config.yaml
arch: "ecapa_tdnn"
train_examples: 39062
gain_aug_db: 6
kernel_size: 3
label_smoothing: 0.05
beta1: 0.9
precondition_frequency: 20
merge_dims: true
one_sided: false
grad_clip: 5.0
final_lr_fraction: 0.1
adamw_weight_decay_other_params: 0.05
Rows from block 4, named by matrix and row number. Each number is 128 + 24 x the weight over its row's rms, rounded and kept within 0 to 255. All counts start at 0. Numbers have three digits each.
# mid10: scale 2 width-3 conv, dilation 3 (model.blocks.4.mid.1.0.weight, 80x80x3), inputs 0-26, a 3 kernel for each
mid10.0:177116106113102155121143131107113138155157112148135060122136109136165110075140106159117097093152127151120129120108137111141156147112092107123150106109166117152146081089131143117174132163114141157143124122126139138103110176135131131141139148157
mid10.1:111100185128091104111131104125115142103100130108095127204155102152099163146111102078146095139127137127130170124126102155087137149131117142104130158137105184096124144099111153093122112142142149092152108151166105106147077185112137082130154102123
mid10.2:111132145122089137122129131113145115110127112128121135113124107155105112197104120160082146117161154115151130155124134136149126104154107166137108069117156136103113125126107135099122124116118138157138154118132183089126117151133108128125106092123
mid10.3:142104130104081152113155123124112107169095147127117102109124190111124097070134149102141126144150122074113183142123098120131104181136118128124111108147091174122101117149150144143129102128142149102098155088104101122168120133126128134113128121161
mid10.4:107130127129140137123159189171113129131140118112127102120163107194103139112130140146148118121155104072132175094141153147128103137089122131100112164134084113106133125166106135151118129108102141119120066159135122110127150104118166117137150097189
mid10.5:112166158161097129090168137109177110104133129141147151111109103161155103154181120187154108065123105107105166165127088143153146097109147125160154098171104134156139104111134108108121117151140176115126111147107173165154126155070150133120143174137
mid10.6:144115129121125126130158142114109144133144116091159172107093106114060161093162126158123122100132114122155130136147147111118160093140160143105127122156135139138120163138110161115111135097107100119116136112136077160134165144094114135123079091177
mid10.7:148109138150115120156132104155108111167095121112096140102155129125134127120179115142187119115134125133101119156103127104109151115144108127075090145053167123200118078182104113190121131167145132119145162116140091144136146113120135140110145091108
mid10.8:123127158149138105151160101132091099144090125147112120121154119177117150109121129122117091082142136097153110111104177111141121116111110067126146101106118115177128118082166143120122165107137131093134145083145184100114116147113119125137132086102
mid10.9:129126170110128133101138103108144129171097121109152158112156134158114135137160117116109110141098121136120126118112164116123142099140135155144126100130152121117136119105123161173109145152118094160127133111152162104128101131130133147104082148125
mid10.10:138122105106134150130132168128115118144132125090123117124092112146129116092081145143136125074127160150137126077129134117176116101162140131140152114146116107136175090145104141129109105132125164123124120127149114122161116154118116153117099120141
mid10.11:133116122098092108117137119142083124123120108123108157097095166148093113105162113112093156086135135146119148075117118084071154148128137106094127120128119121092113109111097129163160145156125098117165143118093118126131127146123112105117092100159
mid10.12:119112149144114107059128110150106108145167137111113137093150089156094105127159171163140125163074107160142078105131153147109134134120136130099143110149116097150123129117108150124150150114138111128181133134127097116129123127080119108137111141136
mid10.13:127129120136101161075113133124114126170124131160109118118092149130122110169130160125127140086141132163115155133146160121153143162124120131087109158147100128138126152125132090157105146137120135091103169096139162128142175119118151165142129149111
mid10.14:097152154138152102167160091076144155107109129181124091123104166161116106177109109202135064146152135092129166098110144121136147114119109133130147115145101164152075156078124118119111094133125109095187130132143140137099104125115118107141147138127
mid10.15:093145153126168095127125107140079148095142120144094100093184128128113114181153095108079148082143172079161152133120129122111123097119122131116117138145114125151107109124159150143087120155139130181177121118130101138108083143130125114145117095114
mid10.16:124095151134120110097152160119146167148137105170144117122129139153128136118162100106124159097165167131131121090155145124116129105141137097148133131123099126115124084101151110124098164098138128121129162130111110114136099130144108131151140087124
mid10.17:123121152100137125118126131153135162097125141100135177145111220145144121108135186106113126107090127109173151140099147112126131157103140100112160095094123157131097081144118103125156151153086117122094124131084112122066123145084159124131109091120
mid10.18:148088141147068158153162107106139094078161158108187129142122112119113164102132137132095115076182152093135131105139127134120145160138113141129148127119157181095110116117120101158143126200117133189129156137138100119112161086091147122160098184109
mid10.19:117090132158141152167115103131148137108090147088075111167106121143090105098121142161093131154177135111134156160134147126174102166106165147110172095104139098123166118129126142186085114120143142159125111158096116095098137140151120096126143157120
mid10.20:102099141158176155121111131126170149144148132144145142131158133107085147125137133110141113131103107145090145095138123136130166121138112153136119170140133145167135116143138108109088115106162115126166128111128125117124191162129126115142088125136
mid10.21:128129105080072184148165106081116116146107161149126119148101144093111117091110145110096098132110138099142159145102138128113078107135135124140104150130110147104092103109156120113118139125158139141088106150125160136082151147120085150144131117155
mid10.22:135105137124141134129153115104124128144116152076167154113111122148108147107107132097105150162101144131144118138149161117101123095141099088151143105117142100165102129095141156111112104113152142121118128106138125107111120113154114107151141149135
mid10.23:145122059121114151120161154125119116149088124114093168135098224132162109138094182113151109124112098118096139146127118119110134124125114132098226137100115117129183126132104096142103138157129131113132145165125140157119120136134149125086150136094
mid10.24:143146122135119100159134092135153101134115166167078125115097134149117105130063138083097115178118094138129159198154132131111122109140126099128137134109123116086098165111114149128108150148109097148137112106115182106070079110130102094149113158112
mid10.25:102186111147176132159125116140164097115129128107138147107125099121103116116123128133100119122111124095105144132133108113128121131148126121110137151140133111122138133091140106112125139129123099123137117148106158097117147158150091098130128141108
mid10.26:130091159133175146139126152104106126163151132189141091116084144135129128201157101143141121112101157168142099108103152122120117125129136118150123143135133078134125112110137155117133200108090123104183122078143135139073119105131106145091099132154
mid10.27:131135096143151134112115168115087162129164109167133121158131105124162143142134137146183164143117131112127121090146125111168082142175110158123108165144147139127116130105139118114147136128114126153106074140157166140143121125138136105125175145119
mid10.28:144171084140129134147119112155131167132124161098196156133124146124133143128138120142193106167116171135145077135132077135178103160137133100145137123137098113118138149142119145076079116102129112126150137128127161157151142126145133143114084147134
mid10.29:144119098074175136119139143120127142115139108142117149102100100155087129156120177130136123188119093115134111121133118142135121112137105105107097103110141113166121133111101156153091146140159144115135114120107144139101099230158130099130118111170
mid10.30:114125152107168116093120156135171102158176115117112112117116155120126119130124117100139132143093137140119131163175100126113121133133134106130142077124127101124142104121117081109123158121113116119150138117115172098130152171103090106155128154152
mid10.31:112132105135160110163144118153130129136139111106130086108135126138096140131078099120096130168162129119131092145144118123185115147105133116151164123112139085177171089167104174113129131162117131118148106160108183092137083182114120151117125127098
mid10.32:141158099101148184089131184139117106126144105112152130121145141128104099105157138135138106152124138133106128117133115137094116154137117151145122125141115121121149128160132139126142135115112105141164125158095119094142144096162117103126140116131
mid10.33:142100138114117114161095090112120154103141135122169127120126137100116115118127111139102143117133100115179123177096138131102129185092136142103146125108125158145098106159122140147125105163129114110141197134097054147132110120145136139126154103149
mid10.34:143162147087132140133102134101127128131080142127132110151111144134094129170066127133113126105149119137145158142120157132144113125109142140151129113141096096140139096121116126127069117140136153119113108109163158100111153121116107146153116118147
mid10.35:115123116094106076072142130113127134156126123144110095190097129122107127186122125130136130181141148115144132115178112147099107094112103163128104177100115119121121108113113164148135146102119177153160126139115108106118073130119119164120137135134
mid10.36:106117116140097094119100163121137144141157101159133128158166157136156136133152138122142117103094079113142119126100109129120108137142178105168148117156095117077159142115122138113133127123120105170096103126122107124152125110086125147147105164112
mid10.37:154098124085167106170103168136166118180139125048131127127107163101135153147140125132122132144121136138120138132138140090146146114120116123128114147103152091157122158107122131150135127169114144138126128081122109117143146136136118142131110152130
mid10.38:145102125114148177128136154112152157129101104083108226125093075110159137123112154166099131126141136158137130102133151126117113142128116121139142093137125122109125159114112167155106170106171134113134118121099107144157097134154153152130128119151
mid10.39:151149105137066139148142105134168131134122124095109090155099116117132124112111134124127091139108128122133141142143106105149112125133118114102077110112128101105116130123170120145108133132145087117131102174111143189108117106148156180112130131119
mid10.40:148176093127138151102088146136146151096090160119151138153170150181097074125161120109101165142133112148120133128107111123122124131158120096145141138148126135173073156122123135125151126136131131147119131131111124111127131118111093138155115121112
mid10.41:160146105089123122143155133115117131123112141098094123075093173140131121114138110078104137108130122133118123118159148112130141141131103107115163119133164126119126120093158140134136093106107090120140132102150127163127066152112153166124130108123
mid10.42:123142136122134114116138117101153165067087134139116131145126131178136111091118125107126144139108119097120134114135139123123134113142134122160114123141124164142118112115116177081110140143164208119164158120150147119115111110132110126117117130170
mid10.43:141118138108116133078105131113132140146135120120115122174066113143185106132127120136162118089196101072138126118140135117133152166114139122112123116140141165135107154151098131160108131159133118089127100132105092151140127145148144128108132101135
mid10.44:090158112106137151084111132117127150208132110077144109158106116122091109175114088179139128162094112143106144077131117123129151135095144106122144125154136144140129146096120186140096152119130209139093111115139122157147130142137125139128124146125
mid10.45:115093089088086141154108102108195100105108129141149079128106161165126160123105151190115113163150113129102103155150130131127126120087149122137086110103141120125138138104143107128128090136094123125091099132114145086124116128108137152115134098147
mid10.46:137084149093134135123136148149122103102123148125168076104162121125164095117168111150170129148087136135109095153095143146086114130114133123119136142140161112122125115149134128124096087246075112128129152108130122106152151157119136107135115201126
mid10.47:144127133134140116123109157135090103107161112136121128115112099101146130123115096109133135095151134140171093098123151169094106147130088130101095114148135141097137116142109153133137086163122128126120140129136071149143113128141162115102136104118
mid10.48:167091101129116091144070187137184083145125125118087129142121097133115143086123140107136114141114127107152129125096123111152083159194131108131093154115099148123116101107141144141096103144142125140129109158140082119127122128129165116101129134125
mid10.49:140134153118149112126144128117141146105099148098132128126120144138130117137098104131112150114119135160116144144154127115086101088152145114104129099134125127120179131146092166137140114186138153146135113123107209094135088092164120138112126108133
mid10.50:121071121146117141181191130097139128185112133164171117142103125091120159156125142129097133089139130154175115125156122111123149114127132154149140109161132122115149154115118136145118104129147134139122174094122139138112108134171101119106156150123
mid10.51:123116130132109078122120134096107150105114123186109147110132103169105107097124143132133098107118165127144137120126148123120098074126127111098109133119116124117134141138132149126139134132133125115155139072130133129134105132138110113151107134131
mid10.52:124129098122111129115128096144136123115110146165146135120091129155147118189153118131137115171131109084139189129153107112116120134113124127103140170118108124147144084117148124119146091073231077148139129126134103122122128137108126107160138136131
mid10.53:133142114145116112123152105084105124116168133107146143101137164114125137136121121114096142102120140113165121187123123154119121158122121172091108128078118154158137132104147132142107135164120078195147147128128113120135159097116195090114134122120
mid10.54:125100126113167131082119157121132157079101130131139111180120147084117139149129129112121128140178116088154130144155171132121094105102148119117133103107136127127130124115136187146104188122096112106113157127121116143158128149140104083093124141107
mid10.55:099137162143142113119212102162098076139152136110120158104106157153127103092126116086080170110153122129148091131156099121105130121117154143123146154085129109154102144111158147107151109095133134066156134137146173097121125144149135129118131120124
mid10.56:117088134112185125151158105103138129122127143189086138119128141155103118117076098137110130113119103111149104110138174112092139134092150092115186142132102142102168155164117091130153113119130117155140116171129138112125140144109150128091111118081
mid10.57:121114132146129128170145120169149107160165130091110121125170137120081067100141150170132092121133153094126154136123129135132140112138124114113112098147169132148098115111102158141134092103150151116106138164125129141130097137141147112092120129146
mid10.58:111124142146083175156112157140117148131110128164040168118135112158066098087128118139134151170118140126149118120109128127166091137136113128120157112091183116153127134089153098148101113116137119113136099127101092109146161140147139125110145117132
mid10.59:142112107150155121123163116157156091079107135116099131150125101123109147164107164113127138162112109056122134119156122152117152106135160105105120126124160135114128068123117133114147115138132114120158157114121138133100113128094119148131096152160
mid10.60:149119121138114155115145123104121083150237129113134119083136150136122115129129109101135117135130116114190103130120129138111156129130099120127157121129120127121130158095174153156131135158105112145125167119139076125190137169112147080145070129132
mid10.61:137128143119108113114123087055129129098148099145104129155140132119159094101150130130134127119126139105092140163127141108158110149106113127130126117162128153132133130152151085150144154107120097157118179171139149136175149116140138133117106149130
mid10.62:112115116122178115112119208092136135130117156110143140149107135094162086124105144104133117108137174186099139147118120109187114076153118123143111162129125139100110153118131099152139133130123146150137191127128158141118116164130087135141120137116
mid10.63:108137137108155114096138120106124131135107119154158120157083135136096170103099116157119111136135120162092167119137106148084169090127110136104112115134152150139096110099177125189123160118125124154125132151151150116120155115137132122129177117119
mid10.64:128157138128145114078103149137114145119131112148145116168096102094143143127133151177132138107134142202127130067145172107129084165147152136142118103111133119133122114142123105139130145135115124095089079162125136137145109121168120115094112111164
mid10.65:092149128110107125133157149099136146132091104137121165136121163147125121120146141141165115142122118137115118103135093138105094151122129160065091144126105142124167110113121134147105119160113156117138174191113092144124150119105157104083180124128
mid10.66:146128129135175093163120104140139140098134143147125118130100129162093172127103147111173143135114105149158099160094135119133133135154102116187074138121128105146140125119148099109172106164115125170112147102135088076135135165109114108121084129174
mid10.67:159124104134100117141149134111161109131147094130137132116118105127122111126108100097144141141064172127131139107121136121127142141124144113160156150157104115120114151126098110186126132106132080108205124122149117087119159097191150115141143136082
mid10.68:119119099127145121130114115124114130120122126127142104121110156135124098086123175182148051117102126132085164090118142141103172140108164129093119104114147086119081143136119120110140135101182118100125096149107145147074100127126116101176125132154
mid10.69:095114122141113110139148121137154136099118120191147098135104122158116144083090108082146109105124116124138130127134106088143102128141119099128147095102093141120129105123159155098121117134111176148105095122141108114105110104129125122150110164124
mid10.70:100084164159125102139117087113137161129110143129099122120126160111155113087154144126123093116140119103121116136170132091132136130121129099128097125112105143105110104156104108126144083154177157100141089111100118136088167110122091145160140121156
mid10.71:130121132144151103131146157086122144134099154124122122123107129116096142158096140115133115077122145080144140147149123102125136107153138180115103137087154122112116088125156169101104151112143086154151117127122091149138094093126171135084123177157
mid10.72:117127159131087137148143138113122125126129090144139128112141084132135114119090131133111101107127104124130115152102124144137098116144129120121167143112123118126162110131097147139085112119133128120097112160170166133089149113134132110152127113092
mid10.73:095106125150175143132124126078098134199129089132156154148126133104143106109141140128119091165087140120121123089147187153135180115116098120113148133122152152077095086113138159161141109120151126137141132125106154125127108126144126133119133073112
mid10.74:096161158130118123148173099110067153173091102145139140124137138163181114117082158113112137170110127132099113145112160142099100114120138142090100158091144153157099132099126134131125095154158181152102104142159145135151153109111175138149062101125
mid10.75:137130135110108091110161140094132156092113145120153110137116140093104126141101105175094095137123139159099091092119100110100170194081103108154108092108133119129129139136122179154134123095127099130160121140139115140111121150121119181138105120118
mid10.76:151120082128122194125138138130142130144148096124135119137125117112087132109121168142102169120123124105124099152132135149108128100131158155135126157128113113109155139123106132143123130145147124130107130132116084144170128121084154140199088102140
mid10.77:105108138115124182134111147104126163088157125118102137112104185142143106116115146113136103090132123101158124150113119114109102150134091107122081109105174109122127097122130147112179116088130103120200099161178119118126132123145112116128114138107
mid10.78:138111175145160135133119098149079176115110140144143144154088136143116089140082141107116151078136131122154130155107132130122132121143147136111154142109189116105147128108073161112105093084195123133153103111128130176130115124144133137121116096115
mid10.79:105115110092102114117157099148114135098110126106104158120118144137148107111156105159116067158110110186131123094133146091066121179107121118118136132132126133120127156126108128112155150103128132132125111129115082183128086136119114108182086130157