config.toml
spec_augment = true
activation = "silu"
lr = 0.002
shampoo_beta = 0.95
Rows from block 2 of a small audio frame classifier, named by matrix and row number. Each number is 128 + 32 x the weight over its row's rms, rounded and kept within 0 to 255. All counts start at 0. After the name is the row's rms in percent of the matrix's.
Before each channel's rows are labels from the 100 clips, of 14976, where the channel reaches its highest value: "lies over" is the class under the peak. Only what is clearly more common there than usual is listed. The data: synthesized solo parts of chorales (CocoChorales).
# c30: last pointwise conv (model.blocks.2.c3.0.weight, 320x320x1), inputs 0-79

lies over: G4
c30.53 103 [176 129 171 113 107 115  99 167  88 191 125 211 114 164 193 153 194 147 153 161 104 127 190  54 186 151 108 130 173 109 109 119 135 149  62  21 114 104 126 133 107 129  78 112  93  57 162 165 126 110  59 117 100 120 175 182 102 131 166  72 106 114 171  93 132 223 140 188  62 122 115 128  93 167 114 115 185 134 139 148]

lies over: G#3
c30.194 106 [ 93 112  96 149 141 107 163 101 112 169 152  67  80 141 187 102 169  72 120 151  75 178 167  89 152 104  76 113 111 149  93 171 139  90 165  76 157 162  37 132 127 167 151 125 156 172 143 153 117  56 136 142 111 150 147 136 129 139 122  89  72 125 151 215 130 136 113  69 109  86 151 128 166  67  99  87 108  91 107 157]

lies over: C#5
c30.78 103 [117 115 113 127  57 151 135 125 107  81  83 135 121 136  70 132 131 223 176 162 145 135 125  70 157 113 127  67 102 180 149 111 112  86 160  99 145 112 142 147 114 115 130 139 158  87 131 101 147 142 117  82 204 169  74 123 190 112 187 121 175 132 174 195 176 228 153 143  86 174 103 154 196 146  98 142 139 196 135  57]

lies over: C4
c30.171 102 [166  52  88 124 146  93 149  92 172 167  90 218 142 130 155  72 111 116  87 116 130  84 144 165 167 146  91 109 171  78 154 189  64 175  97 170 110 147  66  82 132 178 107 125 129 127 166 126 182  41 203 167 130 161 125  91  20 173 126 157 128 138  69 121 165  89 103  87 104  64 127 145 155  78 169 139 101 186  88 128]

lies over: G4; silence
c30.13 109 [131 136  73  85  97  81 127 175 178 132 114 228 140 144  83 255 156 103 107 162 127 150 145 104  87 255 147  95 103 114 179  94  44 133  84 119 142 131 140 143 245  87  72 111 141 106  74  73 119  86 173 137 120 137  51 111 158 180 137  98 161 145 157 116 162 180  83 125 184 131 128 151 179 139 131 149 129 134 134 123]

lies over: C4
c30.227 098 [115 108 127 166 141  73 114 136 126 100 107 208 101 124 169 105 102  89 112 104 131 114 153 113 119 119 169 117 113 142 115 107 122 118  89 141  93 135 113  33 132 125 113 170 102 135 138  98 145 109 140 119 105 150  87 166 120 172 106 110 148 139  91 158 138  80 105 179 102 133 116 125 118  58 179 155 118  94 157 189]

lies over: silence
c30.168 105 [ 68 113 175  93  83 104  75 138 119 149 200 141 157 177 127 106 106 112  73  66 113 136 167 176 177 151 113 136  99 138  55 104 126 188  75 169 166 140 111 165 179 101 198 133  93  86 106  86 239 161 154 124 104 160 117  82 140 151 112 124 111 132 126 154 110 141  88 126 169 122 248 100  50 143  72 158 132 123  99 137]

lies over: A#3
c30.254 098 [ 57  88 124 153  87 163 255 110 109 217  57  72  30 164  89 127 184 133 117 119 132 155  81 108  79 141 190 152 158 140  82 134 143 145 118 151 175  88 153 132 137 203  97 156 122 112 115 119 152 194 141 155 117 185 131  73 122 116 153 115 139 119 160 172  91  82  61 157 137 146 134 137 162 174 142  93 141  97  60 131]

lies over: C#5
c30.121 092 [200 134 158 109  86 139 117 105 108 115 160 153 146 102 150 138 124 149 129 142 146  84 104 140 139 109  71 172 247 196 171  28 104 163 172  97 114  35 113  96 119 145 144 120 139 152 170 113 122 164  78 174 144 106  56 106 101 169 185  81 117 225  83 111 104 175  68 231 123 133  93  80  72  75 217  90 119  91 232 131]

lies over: G4
c30.182 099 [152  62 129  83 127 133  71 152  72 144  87 124 147 122 139 186 110 109 164 155 148 139 137  83  99 194 109 141 106 136  94 119 192  96 112 134  86 141 112 100 140 139  60 131  59  94  89 120  99 144 145 148 151 107 142  94  95 131 125 143  72 122 175 215 114 116 187 147  73 144  95 161 101 120 156  94 111 202 159  98]

lies over: C#5; C#4
c30.17 101 [229 143 197 121  97 126 136 123 168 151 128 150  99 104 147 162 114 176  94  53  91  80 103  53 149 118 128 151 177  90 171  96 159  90  80  88  97  89 128  80 120 105  80 152  38 115 152  24 115 136  33  95 140  97 139 102 132 118 151 120  78 148 150 138  76 220 157 220 123 134 170 180 111 189  90 158 130 200 181 103]

lies over: G#3
c30.59 092 [ 67 161 169 198 189  88 139  93 112  94  94 117 111 168  57 128 140 225 128  90 119 200 143 129 179 124  95  97 137 119  94 117  90 126  74 113 139 130 124 117 110 147  93 104 142  88 158 113 105 123 159 175 115 141 121  74 168 120 134 172 126 147 104 226 187 172 106 119 140 201 112  85 105  88 105  74 122  99 146 127]

lies over: D3
c30.312 104 [151 128 137 159 182 143 120 184 197 116  58  62 105  64  62 110  79 157 132  88 125 146 154 131 137  92 135 165 156 111  97 137 125 177 125  88  69  51 147  96  69 108  92 116 231 127  89 184 176 171 183  81 143 116 109 123  83  89 136  97 154 202 154 121 100 130  94 105 190  85 150  93 125 118 146 131 152  97 121  81]

lies over: silence
c30.112 096 [125 155 106  98 118 124 148 129 162  73 136 152 115 102 134 146 142 113 145 159 140 186 110  89 147 112 135 130 109  78 199 144 185 109 166 228  71 144  89 168 159  74 166 127 116 117  90 107  74 113 103 140 152 153  50 157  81 215 175 145 189 204 144 111  99 156 127 122 168 166 209 149 140  85 136 111 158 132 148 167]

lies over: C4
c30.103 115 [143 113 137 109 182 110 101 137 163 116 127 224 146 174 168  86 105 155 131 124  66 102 131  99 134 113 105 116 140  89 128 222  66 146  99  83  86  99 125 145  91 104 104 102 119 135 205 140 140 113 101 118  72  90 140 115 102 154 192  85 142 143 127 108 122 134  95  70 176 148 119 114 196  99 142 113 100 169 144 206]

lies over: G#3; C#4
c30.43 096 [107 142  50 158 126 143 158 145 158 140 137 177 118 167 147 124  74 169 117 147 169 142 148  41 126  81 117 132 119 141 105 127 158 159 124 162 177 108  75 129 133 136 160 132 174 140 147 184 171 105  56 128  52 152  82 140 131 125 107  88 151 149 103 139 153 189  96 114  95 193 167 161 135 146  49 127 115 227 195 144]

lies over: C4
c30.269 100 [119  49  90 175 205 152  94  85 156  68 125 219  49 123 163 104 113 120 150  99 169 106 119 133  95  83 161 103 127 168  47 154 100 154 146 128  95  89  93 144 167 146 190 115  96 145 108 138 211  70 147 134 141 159 119  77 117 181 174  79 101 156  62  63 149 126  83 142 131 128 122 100 176  94 198 180  84 115 161 143]

lies over: F3
c30.277 097 [ 96  74 108  33  75 107  59 143 151 131 143 154  73 131 193 158 111  91 127 155 114 128 108 191  89 124 143 128 125 102  99 103 135 213 100 174 147 180 171 149 126 134 204 156 183 139 116 127 144  74 110 130 170 151  92 135  92  77 184  92 117 179 156 198 150 131 107 126  69 129 131 127 111  90 105  98  73  74 168 125]

lies over: silence
c30.164 098 [103 114  84 129  92 148 133 125  61 184 156 149 154 145 126 135 128 126 148 127 168 199 133  74 103 136  70 108 152 192 124 136 121 143 119 126  98  51 101 195 112 148 169 163 122 154  98 117 109 122 106 114 152 137 161 110 138  81  95 137 152 142 145  36 120 155 124 119 116 120 149 132 180 134 107 126 151 120 165 149]

lies over: C4; A4
c30.122 108 [ 83 143 119 152 164 119 123 168 108  62 137 121  75 133  51  93 101 111  61 159  91 105 162 151  90 117 163  78  96 113 119 151  98  84 142 124  84 135 136 106  75  48 170 137 193 120 126 169 132 124 105 158  94 103 108  94  72 175 166 108  89 124 109 236 121  78 101  81 135 107 221  67 184 106 155  89 104 157 113 145]

lies over: C#5; G#4
c30.270 101 [ 70 122  96  97 140 110 123 113 122 177 114 106 138  55  88 163 119 153 121 106  91 102  55 146 223 167 149 173 141 161 105  96 183 207 127 126 101 117 136 136 153 177 160  75 113 127 120  93 156 142  80 101 114  99  83  40  92 117 112 128  90 251 168 103  54 127  68 122  72 146 113  93 149 125 138 100 154 153 194 100]

lies over: C#4; A3
c30.15 106 [172  80 143  82  91  72 134 112 138  90 148 155 121 119 122 211 131 222 157 146 135 118 199  57 154 153  99 133 107  78 138  66 123 157 178 135 138 108 154 135  69 127  16 102 140  71 151  65 128 129  60 142  92 138 229 111 135 126 116 135 191 176 111 152 143  69  92 133  93 116 149 105  58 171 113 136 115 113 164  81]

lies over: G4; F3
c30.221 087 [164 105  84 130 202  98 112 143 148 131 103 117  57 135 147 201 122 134  89 108 118 138  67 177 116 188  83 153 141 141 110 112 118 167 199 171  95 135 133 185 140 119 111 174 254 135 140 167 125  83 177 130 100  67 141 126 137 130 116 115 225 201 151 152 225 130 107 201 115  89  84 125 120 109 120  98 173 167 131  47]

lies over: C#4
c30.275 097 [165 136  90 171 157 150 205 144 117 101  91 127  84  99 172 137 100  89 129 130 181 149 117 163  64  92 115  43 132 133 147 173 117 180 157 170 129 143 143 113 159 110  94 139  68 136  99 123 133 155 117  88 111 185 171 124 110 127 157 159 208 123 136 199 124  93 146 189 123 140 101 108  85 163 178 179 121 152 147 157]

lies over: G4; A#4
c30.135 097 [105 167 204 103  79  46  74 109  57 136 115 167 114 107  84 177 119 126 153 114 126 166  54 139 131 188  60 121 151 132 129 112 189  96 148 101 163 128 108 250 138 125 116  54 111  99 108 105 158  66  64  98 138 123 166 145 161 191 144 148 119 119 177  88 125  68 207 151  94 104 123 138 170 137 113  92 130 159  58 163]

lies over: A#3
c30.214 094 [ 82 121 115  89  95 185 185 196 117 199 169 174  82 152 117 129 147 186  99 149 134 111 101 123 117  60 120 114 124  87 116 136 182 138  59 159 130 136 144 118  99 138 158 145 127  74  91 141 132 134 109  68 125 164 119  64 172 128 144 160 128  96 102  74  63 161 163 109  90  89 113 164 138 154 134 163 200  97 118 164]

lies over: C#4
c30.7 100 [138 128  66 101 138  77 127 139 167 165 128 126 185  98 105 117 129 120 138 124 115  82 132 113 154 144 171 146 162 142 177 138 162 210 185 179 153 168 104  78  91 248 111 127  60 122 129 160 115 154 128  94 144 150 111 106 122  88 105 142  75 166 138 117 142  38 101 144  96 196 108 232 125 128  90  94 113  84  84 111]

lies over: C#4
c30.142 101 [ 90 147 187  62 108  74 180 124 123 116 148 126  93 151 146 146 128 159 121 178  91 129 119 156 131 167 141 128  55 127 188  14  96 126 145  82 106 195 119 162 223 140  82 167 110 142 158 174  40 120  88  95 140 108 122 159 159 116 137 126 229 125 106 163 190 148 143 169 136 150 143 101 130 151 173  41 131 123 128  71]

lies over: silence
c30.172 092 [141 174 104 140  87 131  85 170 141 185 126 144 113  78 137 143 115 111 144 134 144 147 127 106 113  85 114 125 132 176  63  86 142 135 107 130  97 160 167 115 120 132 117 132 135 107 106 121 116 104 139 153 125 173 109 141 154 141 156 119 136 111 129 132 106 101 130 151 109 154 110 138 105 151 159  60 137 149 143 141]

lies over: D3
c30.279 103 [179  54 147 133 178 111 163  60 133 135 122 187  71 141 127 131 109 119 113 117 145 116 126 134 121 143 165 102 108 124 102 131 138 176 164 138  93  68 145 107  86  90  71 132 146 196  98  96 185 148 115 127 107 131 137 191  58 146  51 150 118 135 122 144 135 105  87 130 239 116 111 130  73 196 127 192 114  83 104 189]

lies over: C#4
c30.183 108 [ 83 169 147 189 170 141 156 115  93 172 112 112  70  99 109 176 123 175 127 179 176 138 122 255 100  53 192 158  99 130 113 150 109 134 147  75 117 122 168 102 123 120  96  69 123  78  94 129 188  81  79 144  87  45 148 138  74 127 252 135 210 131 142 109 111 107 117 136  50 104 159 165 106 100 108 107  95 118  94 154]

lies over: C4
c30.148 094 [151 158 156 192 103 122 141 126 132 138 113  86 105 119 120 120 108  76 178  98  80  87 152 129  89 165 124 107 153 122  87 128 152 185 139  50  95 139 140 114 100 148 114 158 164 133  41 126  76  90 140  84 115 120 148 115 119 130 148 125  87 149 167 122 114 116 121 130 134 131 114  59 133  87 139 143  63 129 143  95]

lies over: C4
c30.265 092 [ 75  53  76 128 212 124 122 136  60 124  92 184 157  72 137 150 121 112 150  71 126 167  85 124  77  99 173 121 152 192 102 119 102  80 163  94 141 186  72 130 134 142 126  97 128 110  97 131 165 152 186 167 136 168 137 171  76 122 135 146 143 161 118  77 204 129  49 102 112 114 162 137 136 115 127 132  86  93 119 123]